{"arch": "dit", "model": "class-conditioned image diffusion model", "horizontal_flip": true, "conditioning": "class", "num_classes": 2, "activation": "swiglu", "head_dim": 64, "qk_norm": false, "patch_size": [6, 6], "layers": 12, "beta1": 0.9, "beta2": 0.999, "decay_fraction": 0.3}
Rows from block 3, named by matrix and row number. Rows with one number belong to one attention dimension. Each number is 500 + 25 x the weight over its row's rms, rounded and kept within 0 to 999. All counts start at 0. Numbers have three digits each. After the name is the row's rms in percent of the matrix's.
# v: attention query, key and value (stacked) (model.blocks.3.attn.qkv.weight, 384x128, the v third), inputs 0-127
# proj: attention output (model.blocks.3.attn.proj.weight, 128x128, transposed), outputs 0-127
v.73 108:516500464509562502517487498512585542470471484490508468486481490487523492487496507530531479516565556483519502508508518514491480496509487501493504527481505526520493476500455504509501526518510510470508512540483518520480490491457495539495502490549550537484536509470433487510521499516523557487494523549503491491499525496492458512545514459508478505477516540527488515499497529469502500517507
proj.73 096:503497514522576478499493504516504451450545503512446484522549502502449509489498496489451499480574512450511482514514511502494518509476521499493494521507512495512480524473522512524479517509427534512493492486490491491507493550495535501494500493501489485438450456478458485501447516489536514483514474483488531515505488499516443488490520540494491509512533534495492507496489505505504492490510
v.74 102:485494562504528503508481522494504528510504524512510518500474551445501570517500479531466490502443509509502522522551502503504527496504517488505438517489505500496507517523526459469553492454516492489493433491514507491526538512534503491483516516480550512527508518475542468467494511501505497512494514491530475501477510541478503518536483546466530491518504440509521517480519507494496506494528
proj.74 089:509488451489540497503536431530495484509502508616529487518507463494514516495506541495472509503491478479491497506434504498501499513461505494497524496507519489484501483495513499506539507472488547501511545498490472496500544450500487502490563500507520492457509506503495497542501489501489499502494535502491517477507510521584507502473486503487495500496557509480496498485558496497499514500487
v.75 120:511487508490575484502501468492548523497485505533539494486510494467496496497541513580544472476603521479526506515458523534501537499536501496502497533489493537512478464552504520491542493490488510455487468499503499486487525494515488519480486509474524501526501519471492489505496527459492479503506521513490516472505492551494467508497468529506490494500479455511520501479527497495500503473527
proj.75 121:484491458486541474512478403449503478511501524449546467518483548564516476500461473465538494509567499450503492484473495486498516507476497505492501532512501494496466490482486500495446514488485536511502510507489483495502489512514515507520477509502517527447458470497485500502491512479479482486502509491493484506502510518392487501500512498499513507503487510482498484478497503496492490492518
v.76 147:521508407474461502485500535515482501495518486536553469496479489466481411498481489473532482483420510455521487516458496519505513486490484459497518528499511493510488519491521531503479489510524485489472500497498515502496530524467496520530520495503574512455490524495471503488504497476507504482545503489473482478514472491512522471532479488486457492530513476495512502505478481512520491509486
proj.76 164:480479521506510470491495555409486466494477506493489464515536526493515542497559504480502488512471502435493518511542514483500504507529509505496485530516521494498478525531503488513532485508488560517502517493503504502504557507525504480481516492498532528542491468502491495480470502527466501493489492501482521498508529549559483501547532523504444506492532447474502496502542508482493479486512
v.77 083:512498522501508495524467491525516503490487486476471481486469470524473465461470495489488550539503546515507524480453495471516513485439512503514541468500536493495535499483460496506498491516454504467521504509500500483455476507524489526495518480499479457468467468524477467495468470509505536517457509502450504491518483520505447531541471505522460526528521528549504519564487492500475493490502
proj.77 069:534537443508547497513528507529550499517506485449467507512518410493466503510465513486480493497517484533498465515536484534494514511471500507494474500489512502515537487481471515475568498495523520508472473500510508511579521509492482513494516498513477507520491487479548501502480521510540527515503503507473505557507490531487543491476496504529502499532473467564495482484510501501516501512503
v.78 171:502519450533404484506509521495524472507476480503506484508534501516535404487455484463504502511419511504470472483508537500492471502525491514513519486509500529518488485502497506501453535538511499520509544517474502507483496478510526506519507494515486512474505506508479523473508493509467482505484490534534492533497536428507514490490529471496476494466476520482492519481525511495503495523515
proj.78 168:502500553503430519504514573414494499516538503543464509489480507449486554500583523520504496498440504508499499504570483508506516506496519505504493488497455505512493513506490506512559516498499446507519512499497516515520483493490490499509510488497500468538469488495467491487528484494517530484499505507511526516498496466537499516550531503498526502481505511516501498501491499525507471493509
v.79 087:485492525485456489501442495489506489489511495477421486503500495486520435511508435471549517487414483494512480506443488487505497493527516503495560478493511492476477517527492511498473517523505507492531530487499498508492494510489506483556455481501522489449480504505515524540501509513489459513494478488491463516514493480497515509468479487515569484532502497472489499503521503514529493532484
proj.79 088:492495494497484491502612558475515520496488494493506491503489512481485559505495608490535498507456498498506507513490479513492493493530499505502485498500496499491457509527493511512581504534564503488449479512500495513513512505502487473489435503503521519533468509516505493490501511502504513492506496496505540490501502503482492487503508499500530503499488491482498503507414509505500469489502
v.80 104:478520518479425509504508512516533509488487495482488500523514494503497494467548506501471483503486565490512525546529467522508564490582515525519527492486470502514485456500510463502419491517475461517503476488504494490492504561488471498536500477478500511420491491497528494504504545511502457502489525499487510511501504494500518506465499500514523512514487473472510521471518504496507506520525
proj.80 102:499506479485432496506500474515514530508532522492469489476485529482532504482415482481537486516432524459517543463533487503500480507500493540510471517511481500488469518527485511507560505520516472509506576504504518513505488457498477493478490498511475519530443517504458478511541523482479465481479500508492511504492544454532493527541493495518499506470500507509498497497487492498534518497496
v.81 122:508508475527536472504500496513524479502479498499534512509507488509520543485462496470493481529503524540460489463469555468485458489518493506502464461505485517508498474486468534503519519523504499497516515523476501520510515455505513519477504494514484512528527468497442501491515495544486554486474479518538491491487541415504505504507559481506470500425521549536487514484493513470480496502494
proj.81 120:507502553503561538501502503489520481494548491518501525488514476484466504494568513562463503486557525546491465467542477505507518499463524479498549475490469509504488489499525501495420510494473493484509494510496511505482508492472515507515501495510518433496513492499477508486501507531565487496514537494513537516501465475516480527476510503492466502474543501551498494495520502514498475473505
v.82 100:516498531499559524534505503513556506534494495484472492488443506482512548515467512510472514548574530526498508488528533479509462497492512531491442468471522512495517507517444492470518521494513522495540508526522503496520500487529529512482479502537469519520520490481498464500489488539546521504487481516534478521503501507495459546508512498484527482489478532542490507542535537493516508516510
proj.82 105:519538502499562519499500481537530494474519479542483510509540450520428477510500521512500505474528543531501467488482465509490494484508511484506533470488502503496526471476533497489492510513479512477479475489493494457454489485464519533520505520508448470456490497496531521507451539467568509527534496486509509512499466472442511508473489498513526506504485526555499488501470499488527510499506
v.83 099:512524534508484507494531509516489475497508490544617503500517484523508372491469526475521493510459489493489488507511501504512492495494494499509518507506515509509507487518499510515453508526454486514486530514493495511501501480486508500497475511489477473487494503519492483384500492502495470502515500498506527509506494489519507489473494504508433505494464487489498491495527502494497499493490
proj.83 098:532521462501475492490443484362507496502501503539528516486508478517497461498556440488535491499459506504504499485558493503503504507514504496505498487503489510506537513491506546505548495488460448493524518502505523498506481489490502527497442504507490501508508492503502523540509496495494521505504491508509464489497493470517502505515497505485531501488530507503497497496571497493504443505510