config = dict(
    width=128,
    positions='learned',
    optimizer='adamw',
    epochs=85.8,
)
Rows from block 7 of a small class-conditioned image diffusion model, named by matrix and row number. Rows with one number belong to one neuron. Each number is 128 + 24 x the weight over its row's rms, rounded and kept within 0 to 255. All counts start at 0. After the name is the row's rms in percent of the matrix's.
Before each neuron's rows are labels from the 100 images, of 14848 (inputs lightly noised), where the neuron reaches its largest size: "top examples" is what is common among them; "colour at peak" is the nearest of a few named colours to the mean colour under the peak. Only what is clearly more common there than usual is listed. The data: telescope images of galaxies (Galaxy Zoo DECaLS). In brackets: how many of the 100, against the usual share in percent.
# gate: MLP gate (model.blocks.7.mlp.gate.weight, 336x128), inputs 64-127
# fc1: MLP up (model.blocks.7.mlp.fc1.weight, 336x128), inputs 64-127
# fc2: MLP down (model.blocks.7.mlp.fc2.weight, 128x336, transposed), outputs 64-127

top examples: edge-on disk: yes (44 vs 5.2); roundness: cigar-shaped (43 vs 8.1)
colour at peak: grey (66 vs 6.1); brown (32 vs 12.5)
gate.227 097 [139 144 165 156 130 140 110 158 101 132 160 112 145 147  92 133 134 156 159 150 151 138 119 146 133 100 122 119 156 136 105 132 129 129 117 163 131 123 131 130 134 129 150 123 112 165 159 121 188 140 116  44  64 108 130 141 161  97 136 139 137 150 145 139]
fc1.227 091 [115 131 140 126 122 113 132 115  79 123 118 131 106 118 167 116 125 137 146  51 110 116 134 128 148 148 134 125 114 120  74 121 128 139 130 141  84 135 127 138 156 159 124 139 143 131 121 137 195 128 152 122 199 152 123 114 112  77 141 130 128 142 161 135]
fc2.227 091 [117 126 147 151 122 146 119 132  99 137 130 137 166  90  47 128 133 110 131 230 122 133 129 140 146 127 135 112 130 127 131 133 137 124 117 113 148 125 131 142 151  84 118 130 128 159 132 142 157 116 133 199 191 120 120 121 114 159 127 126 134 149 121 145]

top examples: edge-on disk: yes (43 vs 5.2); roundness: cigar-shaped (38 vs 8.1)
colour at peak: brown (70 vs 12.5)
gate.201 103 [115 117 109 116 118 122 118  98 182 136 100 125 177 127 110 125 142 113  77 168 114 115 119 125 137 168 134 126 143 119 181 112 109 125 119 107 108 121 120 117 108 169  96 115 119  96 107 131  92 123  99 179 105 150 105 121 148  75 107 116  97 146  68 114]
fc1.201 088 [152 129 139 146 133 140 135 141 120 127 132 126  82 168 143 115 139 120 147 105 129 134 142 135 115 170 121 151 115 125  76 160 115 173 129 141 128 156 147 130 148 148 146 159 102 103 149 121 162 142 149  87 164 145 115 155 114 114 139 120 169 136 148 146]
fc2.201 080 [109 122 137 107 125 126 106 122 165 133 120 123 181  72 109 126 145 145 142  95 152 129 115 149 118 140 123 136 119 132 116 142 143 128 130 145 123 104 129 124 131 124 117 129  96  87 147 136  77 136 125 157 138 105 149 130 120 159 130 135 140 108 148 119]

top examples: edge-on disk: yes (56 vs 5.2); roundness: cigar-shaped (30 vs 8.1)
colour at peak: grey (54 vs 6.1); brown (44 vs 12.5)
gate.317 080 [112  98 110 112 124  93 105  96 133 126 113 122 138 119 126 124 109 129 122 184  99 109 120 132 137  84 149 128 104 120 121  97 128 127 123 120 149 102 137 121  98 124 148 124  58 126 129 140  53 141 145 150 118 107 142 119 113 103 121 125  99 169 118 108]
fc1.317 084 [148 135 105 116 120 135 115 119 151 111 114  83 135 124 146 114 120 129 121 178 110 106 107 136 101 123 129 120 111 136 150 121 127 118 120  97  94  99 118 126  87 133 120 120  68 124 127 116 218 132 143 129 113 118 119 117 140 124 132 123 122 141  97  88]
fc2.317 093 [121 115 151 151 130 106 136 139 140 117 144 113 123 124  89 137 137 116 155 112  87 134 151 120 102 123 128 139 159 130 198 149 124 118 117 121 170 121 142 118  89 163 102 130  96 181 119 100 178 141 129 150 100 172 139 126 150  91 136 138 118 117 152 148]

top examples: roundness: cigar-shaped (38 vs 8.1); edge-on disk: yes (34 vs 5.2)
colour at peak: brown (81 vs 12.5)
gate.275 075 [121 108  93 111 109 164 110 138 138 142 112 130 178  77 175 112 106 131 129 117 133 129 120 104 139 140 118 129 112 102 151 117 126 127 114 108 144 122 128 133 136 208 115 123 145  96 109 109  53 106 142 153 136 109 115 123 106 116 106 108 114 143 121 143]
fc1.275 078 [141 106 126 126 128 144 110 154  84 146 143 152 136  96  90 129 128 121 138 135 131 149 146 117 147  92 111 143 160 146 110 135 149 137 114 106 122 126 120 140 170 137 121 137 171  96 158 126 220 123 131  74 103 139 125 120 126  99 114 126 141 146 123 136]
fc2.275 082 [121 106 127 119 143 126 137 124 106 148 128 120 131 123 127 121 115 138 140 129 150 134 123 153 119 136 120 126 127 129 113 123 132 136 136 122 183 112 115 123 165  25 135 134 125 115 124 140  73 127 130  78 140 136 127 145 141 115 118 119 129  90 134 110]

top examples: edge-on disk: no (95 vs 24.7); shape: featured or disk (95 vs 30.5); spiral arms: yes (84 vs 18.8)
colour at peak: grey (71 vs 6.1)
gate.48 083 [138 114  68 149  75 143 139 161 138 101 142 125 114 134 134  90 114 135 175 129  76 122 106 165 148 126 131 129 155  99  95 128 144 135  89 152 124 162  86 147 156 134 136 124 117 156  95 130 113 146 165 132 143 155 110 114 106 120 122 142 112 120 113 159]
fc1.48 078 [158 124  99 116 118 150 127 151 161 116 133 147 155 106 135 124 129 128 172 154 109 138 110 146 142  12 149 144 148 127  77 131 132 146 137 140  97 152 136 142 169 137 143 146 171 123 132 115 147 138 127 144 123 158 147 139 111 108 153 140 137 141 167 157]
fc2.48 096 [148 122  81 106 174 141 136 102 112 118 126 135 146 144 130 100 148 137 162 134  68 121 112  94 100 128 144 118  86 111 151 130 137 114 159 145 125 147 170 112 104 126 121 143 144  92  97 135 145 145 169 123 113 158 118 111 146 104 114 146 111 158 101 101]

top examples: roundness: cigar-shaped (36 vs 8.1)
colour at peak: brown (60 vs 12.5)
gate.310 081 [132 134 117 142 108 131 125 115 164 137 129 129 165 101 145 117 135 155 128 166 111 128 111 112 160 133 125 133 130 108 141  99 140 127 103 129  97 111 123 129  96 147 159 136  92 144 112 121 115 104 107 119 126 118 102 126 138 103 114 135 128 190  91 143]
fc1.310 083 [134 131 112 114 147 107 127 125 110 143 106 131 118 100 144 132 127 128 132  75 132 114 132 112 119  49 127 135 111 111 119 133 123 142 146 147 132 124 136 154 167 110 145 146 168 121 128 136  99 133 138 157 171 136 130 147 102 142 121 129 139 143 146 143]
fc2.310 071 [137 123 113 113 140 108 132 132  97 166 136 152 146 150  73 126 127 133 105 147  88 132 136 113 134 145 114 138 127 122  97 123 126 150 132 120 151 122 125 121 155 177 137 150 139 107 120 124  91 114 145 127 135 111 127 126 113  81 119 136 105 223 104 130]

top examples: shape: featured or disk (86 vs 30.5); edge-on disk: no (81 vs 24.7); spiral arms: yes (58 vs 18.8)
colour at peak: grey (63 vs 6.1); brown (35 vs 12.5)
gate.52 061 [117 105 104 132 121 126 107 133 222 163  97 115 148 114 114 131 119 112 105 154 143 116 107 138 113 126 125 143 115 127 156 132 145 156 128 120  81 115 138 119 132 130 135 124 147  69 131 129 155 153 119 174  69 170 133 122 116 157 119 134 114 128  88 123]
fc1.52 074 [155 136 111 106 133 122 166 151 122  98 120 153 128 138 131 134 118 153 151 176 115 114 142 131 143  80 137 142 154 147  89 131 134 124 126 123 161 123 121 117 169 111 137 176 145 124 117 136 126 127 130 139 151 146 127 120 128  20 139 140 115 132 173 124]
fc2.52 071 [118 110 109 126 105 125 139 128  82 123 133 126 139 115 134 138 137  97 164 139 140 118 121 121 155  90 124 104 120 143 136 126 154 136 117 113 171 140 140 145 130 132 104 130 168 104 133 132  73 130 122  49 150 145 145 137 124 125 129 156 146 156 141 129]

top examples: roundness: cigar-shaped (45 vs 8.1)
colour at peak: brown (96 vs 12.5)
gate.151 100 [120 115  89 132 124 141 123 145 125 154 169 145 170 105  78 151 115 134 115 125 127 161 128 151 128 115 111 122 176 125 142 130 101 139 122 173 117 128 102 131 178 158 113 121 130 122 143  96 141 128  82 124  84 123 143 133 115  54 129 136 128 153 105 146]
fc1.151 086 [145 132 153 139 123 157 144 140  95 164 134 132 143  95  78 116 128 130 139 113 144 149 134 108 144 126 111 115 150 151  61 133 135 125 137 108 108 140 146 138 141 134 156 126 125 141 142 114 165 141 124  29 114 118 131 126 162  98 105 144 151 122 165 148]
fc2.151 083 [112 114 103 135 102 154 146 116 148 163 110 121 122 133 172 158 147 132 112  79 143 159 140 122 164  98 125 133 111 171  96 112 118 103 121 172  69 126 155 123 114 153  97 144 126 114 140 162 107 124 129 139  99  89 161 103 119 127 154 135 149 135 101 121]

top examples: shape: featured or disk (83 vs 30.5); edge-on disk: no (64 vs 24.7); spiral arms: yes (53 vs 18.8)
colour at peak: brown (50 vs 12.5); grey (49 vs 6.1)
gate.89 087 [111 127 157 114 117 102 105  87 144 106  78 108 166 108 128  98 142 134 123 154 117  93 123  93 154  36 148 142  90 122 127  93 146 104 145  71 103 119 148 126  67 129 126 127  98 132 122 146 137 136 168 140 125  96 110 138 114 116 124  94 134 139 150 113]
fc1.89 080 [120  93 151 157  98 116 123 125 161 115 106 151 130  83 103  96 152 100 134 131 114 117 134 134 167  49 137 142 130 113  90 108 147 138 147 110  72 139 116 107 114  92 142 102 125 117 122 152 166 140 105 126  97 115 104 146  82 157  95 106 140  96 145 111]
fc2.89 094 [127 125 144 130 149  85 109 159 104 100 164 128 175 113 134  94 114 120 120 151  96 107 126 136  93 103 140  98 141 107 157 147 142 153 110  85 151 144 102 140 148  62 148 118 155 146 122 113 176 132 162  99 120 112 103 146 153 116 122  91 129 143 148 136]

top examples: spiral arms: yes (43 vs 18.8); bulge size: small (25 vs 7.2)
colour at peak: brown (50 vs 12.5); grey (40 vs 6.1)
gate.309 078 [ 96  91 158 125 115 135 133 108 126 113 121 127 148 119 118 128 127 129 139 123 184 137 147  65 121 113 121 126 129 133 169 111 111 133 154 136 142  82 122 125 104 118 131 148 152  99 147 150 102 158 105 151  98 180 156 132 134 126 116 137 128 146  87 133]
fc1.309 078 [122 161 153 126 147 117 134 111 120 209 117 109 132 171 110 150 126 148  68  73 116 133 130 146 133 148 146 104 129 123 136 119 134  96 109 124 129 136 139 129 102 109 146 105  59 168 136 145 157 126 152  82 128  60 108 127 165 107 117 151 139 104 126  99]
fc2.309 087 [166 171 106 115 132 124 125 112 117 111 144 118 106 160 154 129 121 125 113 145  44 123 132  71 116 147 136 126 118 107 189 117 139 140 147 135 119 193 122 134  83 117 136 125 118 129  98 146 145 115 151 139  92 110 108 116 133  92 129 117 133 129 151 120]

top examples: bar: no (32 vs 12.9)
colour at peak: brown (40 vs 12.5)
gate.118 112 [165 140 152 121 112 133 113 149 160 107 125  81 140 132 128  88 170 134 130 194 127 103 158  95 139 100 153 149 147 122 170 124 144  98  94 117 126 124 131  90 103 137  66 112 117 128 124 126 177 135 125 183 123 130  84 151 138 123 107 134 166 146 132 125]
fc1.118 116 [101 117 114 142 128  94 150  98 132 167 138 162 138 159 113 143  96 126  94  46 127 141 121 160 128 154 108 115 112 124 103 130 114 126 154 148 140 123 130 151 136 127 170 142  84 148 131 143  24 107 125  98 121 118 165 109 127 147 142 128  93 133 127 129]
fc2.118 124 [ 95 112 100 119 118 145 131 143 143 125 122  95 123  99 115 157 166 118 141 121 137 150  94 108 145 137 106 148 163 126 150 127 118 100 102 136  93 127 130  99 113 115  73 132  63 136 132 137  96 111 115 179 163 121 167 106 125 153 145 125  94 140 112 128]

top examples: shape: featured or disk (79 vs 30.5); edge-on disk: no (57 vs 24.7); spiral arms: yes (54 vs 18.8)
colour at peak: grey (49 vs 6.1); brown (49 vs 12.5)
gate.191 115 [127 109 118 166 139 113 106 124 131 121 158 125 120 136 181 121 133 147 141 143 133  97 127 145 143 109 110 137 119  96 145 122 140 136  99 171 133  97 137 140 139 132 151 130  61 153 135 122 150 140 128 193 113 131 122 125 133 105 132 134 115 158 111 105]
fc1.191 089 [112 111  92  93 129 131 141 117 124 164 111 137 161 121 124 138 102 122  86  60 120 144 134 121 131 150 139  93 133 135 153 116 117 122 131 125 172 130 112 137 121 134 130 125 146 124 117 119  74 121 142 147 187 103 138 118 132 123 105 121 115 142 120 142]
fc2.191 086 [121 131  99 159 133 152 126 127  90  84 143 141 142 118 106 136 144 118 140 191 120 150 104 133 148 150 139 132 127 153 108 128 125 126 113 104  93 132 139 137 133  87 163 132 103 141 136 146 135 115 126 138 151 138 136 121 121 171 124 121 129 117 110 110]

top examples: roundness: cigar-shaped (53 vs 8.1); edge-on disk: yes (30 vs 5.2)
colour at peak: brown (95 vs 12.5)
gate.218 093 [119 108  94 127 115 125 124 126 144 113 114 118 159 102 180 111 134 128 113  83 130 129 129 115 142 146 136 107 124  98 162 107 114 108 123 114 154 125 126 122 130 201 103  99 144 123 105 109  95 124 110 214 183 116 105 115 105 135 105 102 106 152 124 111]
fc1.218 092 [128  97  98 112 112 155 117 132 134 145 121 119 168  71 101 132 120 129 114 145 151 145 118  99 133 155 111 129 143 116 191 114 135 120 107 128 168 125 102 116 131 121 142 122 168 107 121 132 119 101 100 170 127 136 116 131 134 142 111 131 139 130  97 141]
fc2.218 075 [153 157 143 135 144 144 136 108 129 189 133 118 126 124  88 120 108 138 121 111 111 141 126 125 117 115 133 135 105 137 124 133 136 126 147 129 188 122 128 140 105 172 147 128 148 136 128 128 157 129 145 137 123 124 109 126 117 159 114 116 142 174 158 124]

top examples: shape: star or artifact (35 vs 1.3)
colour at peak: brown (30 vs 12.5)
gate.307 068 [106 113 101 127 110 112 120 133  87  93 139 108 114 111 141 120 108 143 150 150 106 128 106 121  95 146 132  97 143 101 128 114  85  90 107 134 134 120 116 116 120 109 110  81 128 132 114  80 148 122 127 146 144 122 120  99 145 108 117 144  95 140  97 121]
fc1.307 077 [132 116 125 123 108 135 112 113 126 165 135 128 128 113 139 106 104  99  84 143 133 117 120 111 130 141 106 107 122 127 157 133 116 121 129  98 119 105 132 144 119  97 130 123 117 117  95 125  37 120 146 149 136 125 115 113 145 182 116 125 107 154  86  88]
fc2.307 063 [124 133 113 139 125 134 135 126 123 152 134 115 119 134 131 134 127 156 107  87 115 131 120 120 139 114 135 145 130 135 122 130 129 131 140 121 150 119 128 124 123  88 123 131 136 121 135 126 175 126 148 121 108 134 136 117 110 255 126 118 126  51 129 131]

top examples: roundness: cigar-shaped (31 vs 8.1)
colour at peak: brown (49 vs 12.5)
gate.86 064 [118  97  80 145 123 130 139 125 178 150 139 100  88 118  90 138 122 124 138  84 158 138 114 135 100 154 131 133  78 123 129 134 114 148 119 134 141 124 122 137 101 100 147 133 102 146 135 121 110 125 139 163 130 115 140 112 132 130 117 135  98 172 100 130]
fc1.86 092 [130 117 121 112 123 155 104 136 134 112 116 128 114  72  71 121 122 118 129 157 141 143 116 122 126  67 131 104 142  94 160 118 125 135 121 132 148 116 139 125 123  57 149 105 213 128 140 103  82 119 102 182 115 131 112 100 137 137 121 111  87 122 121 125]
fc2.86 091 [140 135 135 105 108 132 125 118 105 156 119 125 124 144 111 149 108 137 129 111 155 129 132 109 142 120 146 123 117 159 115 112 155 114 117 144 126 132 113 118 121  97 107 154 194 121 156 121  76 149 145 121 129 125 138 140 102 129 150 135 145 179 139 118]

top examples: spiral arms: yes (42 vs 18.8)
colour at peak: brown (46 vs 12.5)
gate.28 108 [159 162 126 115 126 126 113 130 146 114 129 124 127 141 137 138 138 130 115 194 111 114 114 156 120  89 130 135 161 128 124 151 122 113 100 163 141 125 114 117 168 150 125 110  79 129 121 139  83 111 128 117 132 146 120 111 141 100 144 113 138 147 113 112]
fc1.28 168 [ 79 104 107 140 134 124 166 142 125 145 163 139 120 143 126 134 106 144 148  91 134 151 136 115 121 151 122 103 110 131 126 104 132 143 157  97 127 129 134 139  63 132 134 163 135 164 141 119 148 155 120 130  98 111 131 149 118 114 107 168 111 130 130 146]
fc2.28 137 [ 90  97 107 119 126 111 153 122 142  95  99 122 121 132 102 128 145 145 167 134 119 141 134 147 130 156 114 142 146 131 153 144 121 120 101  98 140 131 120 122 190  96 142 141 121 103 138 135 162 146 123 140 173 121 127 148 144 180 114 153 107 132 129 114]

top examples: roundness: cigar-shaped (33 vs 8.1); edge-on disk: yes (27 vs 5.2)
colour at peak: grey (91 vs 6.1)
gate.124 078 [115 119  85 113 143 143 118 125 164 117 134 102 103 129 145 143 117 117 166 132 125 111 132 131  95 109 122 137  93 166 151 135 148 138 124 128 128 114 131  96 153 130 148 101 115 104 149 132  70 136 153 186 134 140 145  97 145 116 113 154 139 227  99 119]
fc1.124 090 [129 138 134 119 134 138 102 129 148 136 102 123 131 130  91 131 108 104  82 125 144 154 104 147 127 122 131 119 127 103 124 141 106 132 116 110 106 142 154 151 130 119 117 109 115  69 132 119 161 121 108  97  98 160 123 145 144 117  98 103 113 149 124 119]
fc2.124 090 [115 160 150 130 140 145 139 113 142 130 154 123  82 129 193 130 121 124 101 137 120 169 121 121 124 182 136 146 134 104 109 115 113 134 129 119  98 138 137 102 153 115 140 149  46 146 114 108 135 105 100 136 110 133 123 141 131 103 129 108 103  62 144 126]

top examples: shape: featured or disk (64 vs 30.5); edge-on disk: no (55 vs 24.7); spiral arms: yes (45 vs 18.8)
colour at peak: brown (41 vs 12.5)
gate.17 163 [154 140 135 168 133 103  84 124 136  86 122  95 144 138 120  98 138 154 129 149 153  73  69 110 155  94 135 128 135  93 157 126 142 120 107  95 106 118 153 142 105 135 127 109  82 164 152 129 151 113 170 160 106 126  95 142 133 118 127 131 110 144 132 110]
fc1.17 123 [113 119 113 105 135 154 181 131 155 181 136 157 108 112 131 153 130 110 127 105 121 173 169 147  94 137 126 139 114 154 110 135 124 143 135 148 145 136 122  97 154 115 144 141 160  83 107 127  41 144 115 122 150 134 147 118 121 127 110 123 142 148 125 141]
fc2.17 138 [106 115 122 160 134 158 169 126 114 177 123 109 104 110 114 155 135  97 121 134 104 172 174 114 164 135 125 125 141 165 139 131 120 125 116 152 105 124 144 149 116 144 134 135  90 171 108 137 103 137  89 163 143 115 147 116 120 160 120 128 145 126 105 117]

top examples: shape: featured or disk (70 vs 30.5); edge-on disk: no (61 vs 24.7); spiral arms: yes (49 vs 18.8)
colour at peak: brown (53 vs 12.5)
gate.41 065 [139 137  95 117 134 136  91 163 146  70 117 140 113  85 134 129 119 111 164 153 125 120 125 140 122  39 111 143 130 131  94 150 132 137 119 130  97 135 111 115 184 159 115 125 184  85 102 123  79 127  93 173 132 180 119 128  90 166 138 126 133 135 148 119]
fc1.41 112 [151  98 175 133 127 168 177 172 101 153 123 133 112 142 138 113 129 130 121 130 122 130 153 127 193 139 145 104 147 164 142 122 161 136 106 105 129 136  90 164 103 126 201 107 125 141 130 122 140 127  98 133 150  83 152 126 156 151 131 165 111 134 134  83]
fc2.41 101 [139  98 161 114 141 157 171  87 146 149 137 134 104 145 134 131 117 129 135 137 127 137 154 126  98 141 114 150 123 138 124 123 144 117 148 106 126 147 163 111 151 115  44 138 131 101 138 147 147 142 106 118 131  70 107 122 103 127 141 147 119 126 152 148]

top examples: roundness: cigar-shaped (33 vs 8.1)
colour at peak: grey (41 vs 6.1); brown (32 vs 12.5)
gate.167 089 [105 131  98 107 130 126 104 125 153 106 130 135 148  94  78 119 125 124 138 155 108 133 101 105 121 161 136 115 143 103 125 105 135 119 120 125  77 114 118 123  93 140 125 118 103  91 108 102  76 110 112 153  90 125 122 112 125 103 113 122  95 184 109 123]
fc1.167 096 [112 129 119 115 125 143 144 127 151 154 157 159  87 106  88 139 125 126 128 134 114 136 135 148 143  79 143 136 114 140 123 154 126 138 132 154 107 143 128 145 142 136 135 150 148 151 115 100  27 115 139 108 132 135 139 106 119 155 127 113 111 113 150 137]
fc2.167 074 [127 138 138 120 136 125 124 128 151  74 131 129 106 125 173 130 128 125 134 171 113 141 128 112 128 142 132 117 135 132 121 124 119 113 131 125  64 132 124 140 133 125 127 142 171 152 107 129 111 123 125 106  83 128 126 124 125 118 134 120 124 170 140 134]

top examples: edge-on disk: no (50 vs 24.7); spiral arms: yes (42 vs 18.8)
colour at peak: brown (75 vs 12.5)
gate.4 080 [127 104 116 156 131 108 132 123 163 146 126 111 123 137 122 139 141 126 138 157 127 134 115 139 125  59 137 150 127 122  84 144 147 141 169 114  81 147 148 127 106 134 156 128  80 128 143 129 194 166 149 100  59 118 116 129 132  97 123 142 140 124 122 143]
fc1.4 092 [125 138  94  97 127 154 162 160 164 135 114 117 128 145 134 150 112 131 130 153  93 120 135 143 104 151 130 130 149 140 121 134 139 119 127 101 143 153  96  93 146 136 140 108 189 135 123 127 111 144 106 122 144 134 114 116 142 139  96 137 140 117 142 129]
fc2.4 085 [140 160 129 167 136 142 170  98  73 143 162 141 141 177 135 133 127  98 113 146 102 121 130 102 144 155 142 136 102 164 137 130 136 159 116 100 140 163 161 164 131 141 129 149  79 143 113 130 103 138 135 146 125 132 108 125 107  97 120 135 146 118 155 136]

top examples: edge-on disk: yes (30 vs 5.2)
colour at peak: brown (60 vs 12.5); grey (36 vs 6.1)
gate.325 073 [109 107 126 108 126 140 120 112 138 172 136 123 144  97  98 121 123 133 112 153 129 126 116 104 128 116 116 104 111 108 130 118 131 133 113 138 138  93 121 122 100 139 167 128 130 115 137 123  38 114 132 107 105 124 132 107 132 123 114 128 131 230 105 115]
fc1.325 082 [145 115 156 144 138 148 123 151 156 142 117 119 103 131 134 117 137 141 123 145 137 137 134 123 100 110 127 117 101 136 143 142 132 153 111 130 114 114 116 126 121 144 143 127 194 110 115 137 184 141 119 135 117 148 136 131 135 125 100 124 140 135 112  95]
fc2.325 077 [139 136 125 115 130 113 129 140 193 134 142 127 120 143 173 133 125 159 120 141 120 130 118 102 144 161 114 153 119 118 121 131 109 140 115 121 129 126 127 102 152 165 122 117 154 101 101 104 202 128 116  73 123 106 137 125 120  98  94 122 138  94 126 140]

top examples: shape: star or artifact (27 vs 1.3)
colour at peak: brown (46 vs 12.5)
gate.22 051 [134 141 115 134 128 146  96 116 161 143 125 110 127  91 187 138 120 119 105 133 122 123 132 140 117 177 126 128 119 135 186 139 123 116 113 134 107 140 146 116 115  73 109 127 142 129 137 136 119 145 130 167 129 125 123 129 142  54  91 130 152 194 104 111]
fc1.22 085 [124 122 153 128 124  79 118 103 109 139 127 126 176 178 110 133 138 146  83 137  93 133 145 114 145 180 137 112 164 131 105 109 100  89 126 134 166 121 129 137 104 195 119 140  49 138 142 129 135 123 132  99 112 100 116 129 136  83 143 118 113 126 113 123]
fc2.22 083 [124 139 148 147 133 115 133 139 152 139 158 123 118 108  51 112 125  74  93 111 124 120 153 157 116 175 120 139 118 137 115 151 116 139 136 118  64 130 133 136 118 214 145 141 128 154 104 129 152 120 139 150 103 103 115 123 132 176 125 117 130 103 115 133]

top examples: shape: featured or disk (64 vs 30.5); edge-on disk: yes (34 vs 5.2); roundness: cigar-shaped (32 vs 8.1)
colour at peak: brown (79 vs 12.5)
gate.233 093 [144 151 132 121 142 118 149 127 187 151 107 122 165 172 119 140 136 121  91 168 138 118 112 151 123  86 141 141 159 141 105 139 147 118 121 119  95 142 123 108 110 140 137 141  74 130 119 114  96 122 132  94  86 136 108 142 160  62 131 135 148 164 110 140]
fc1.233 094 [120 149 147 124 121 109 132 130 101 127 122 113 123 158 183 135 132 119 133  80 125 119 131 158 126 164 113 114 133 150 115 121 126 110 125 113 124 126 107 126 128 150 124 158  96 141 127 136 136 130 139 134 166 123 129 137 138  61 143 121 127 142 146 102]
fc2.233 089 [142 136 134 147 138 144 142 123  97 121 158 144 143 166 144 136 130 113  96 166 151 142 114 129 137  83 146 115  96 128 100 120 133 130 127 108  81 129 145 145 142 158 140 122 131 170 116 146 123 123 125  94 138 120 119 128 134 183 134 114 134 124 108 134]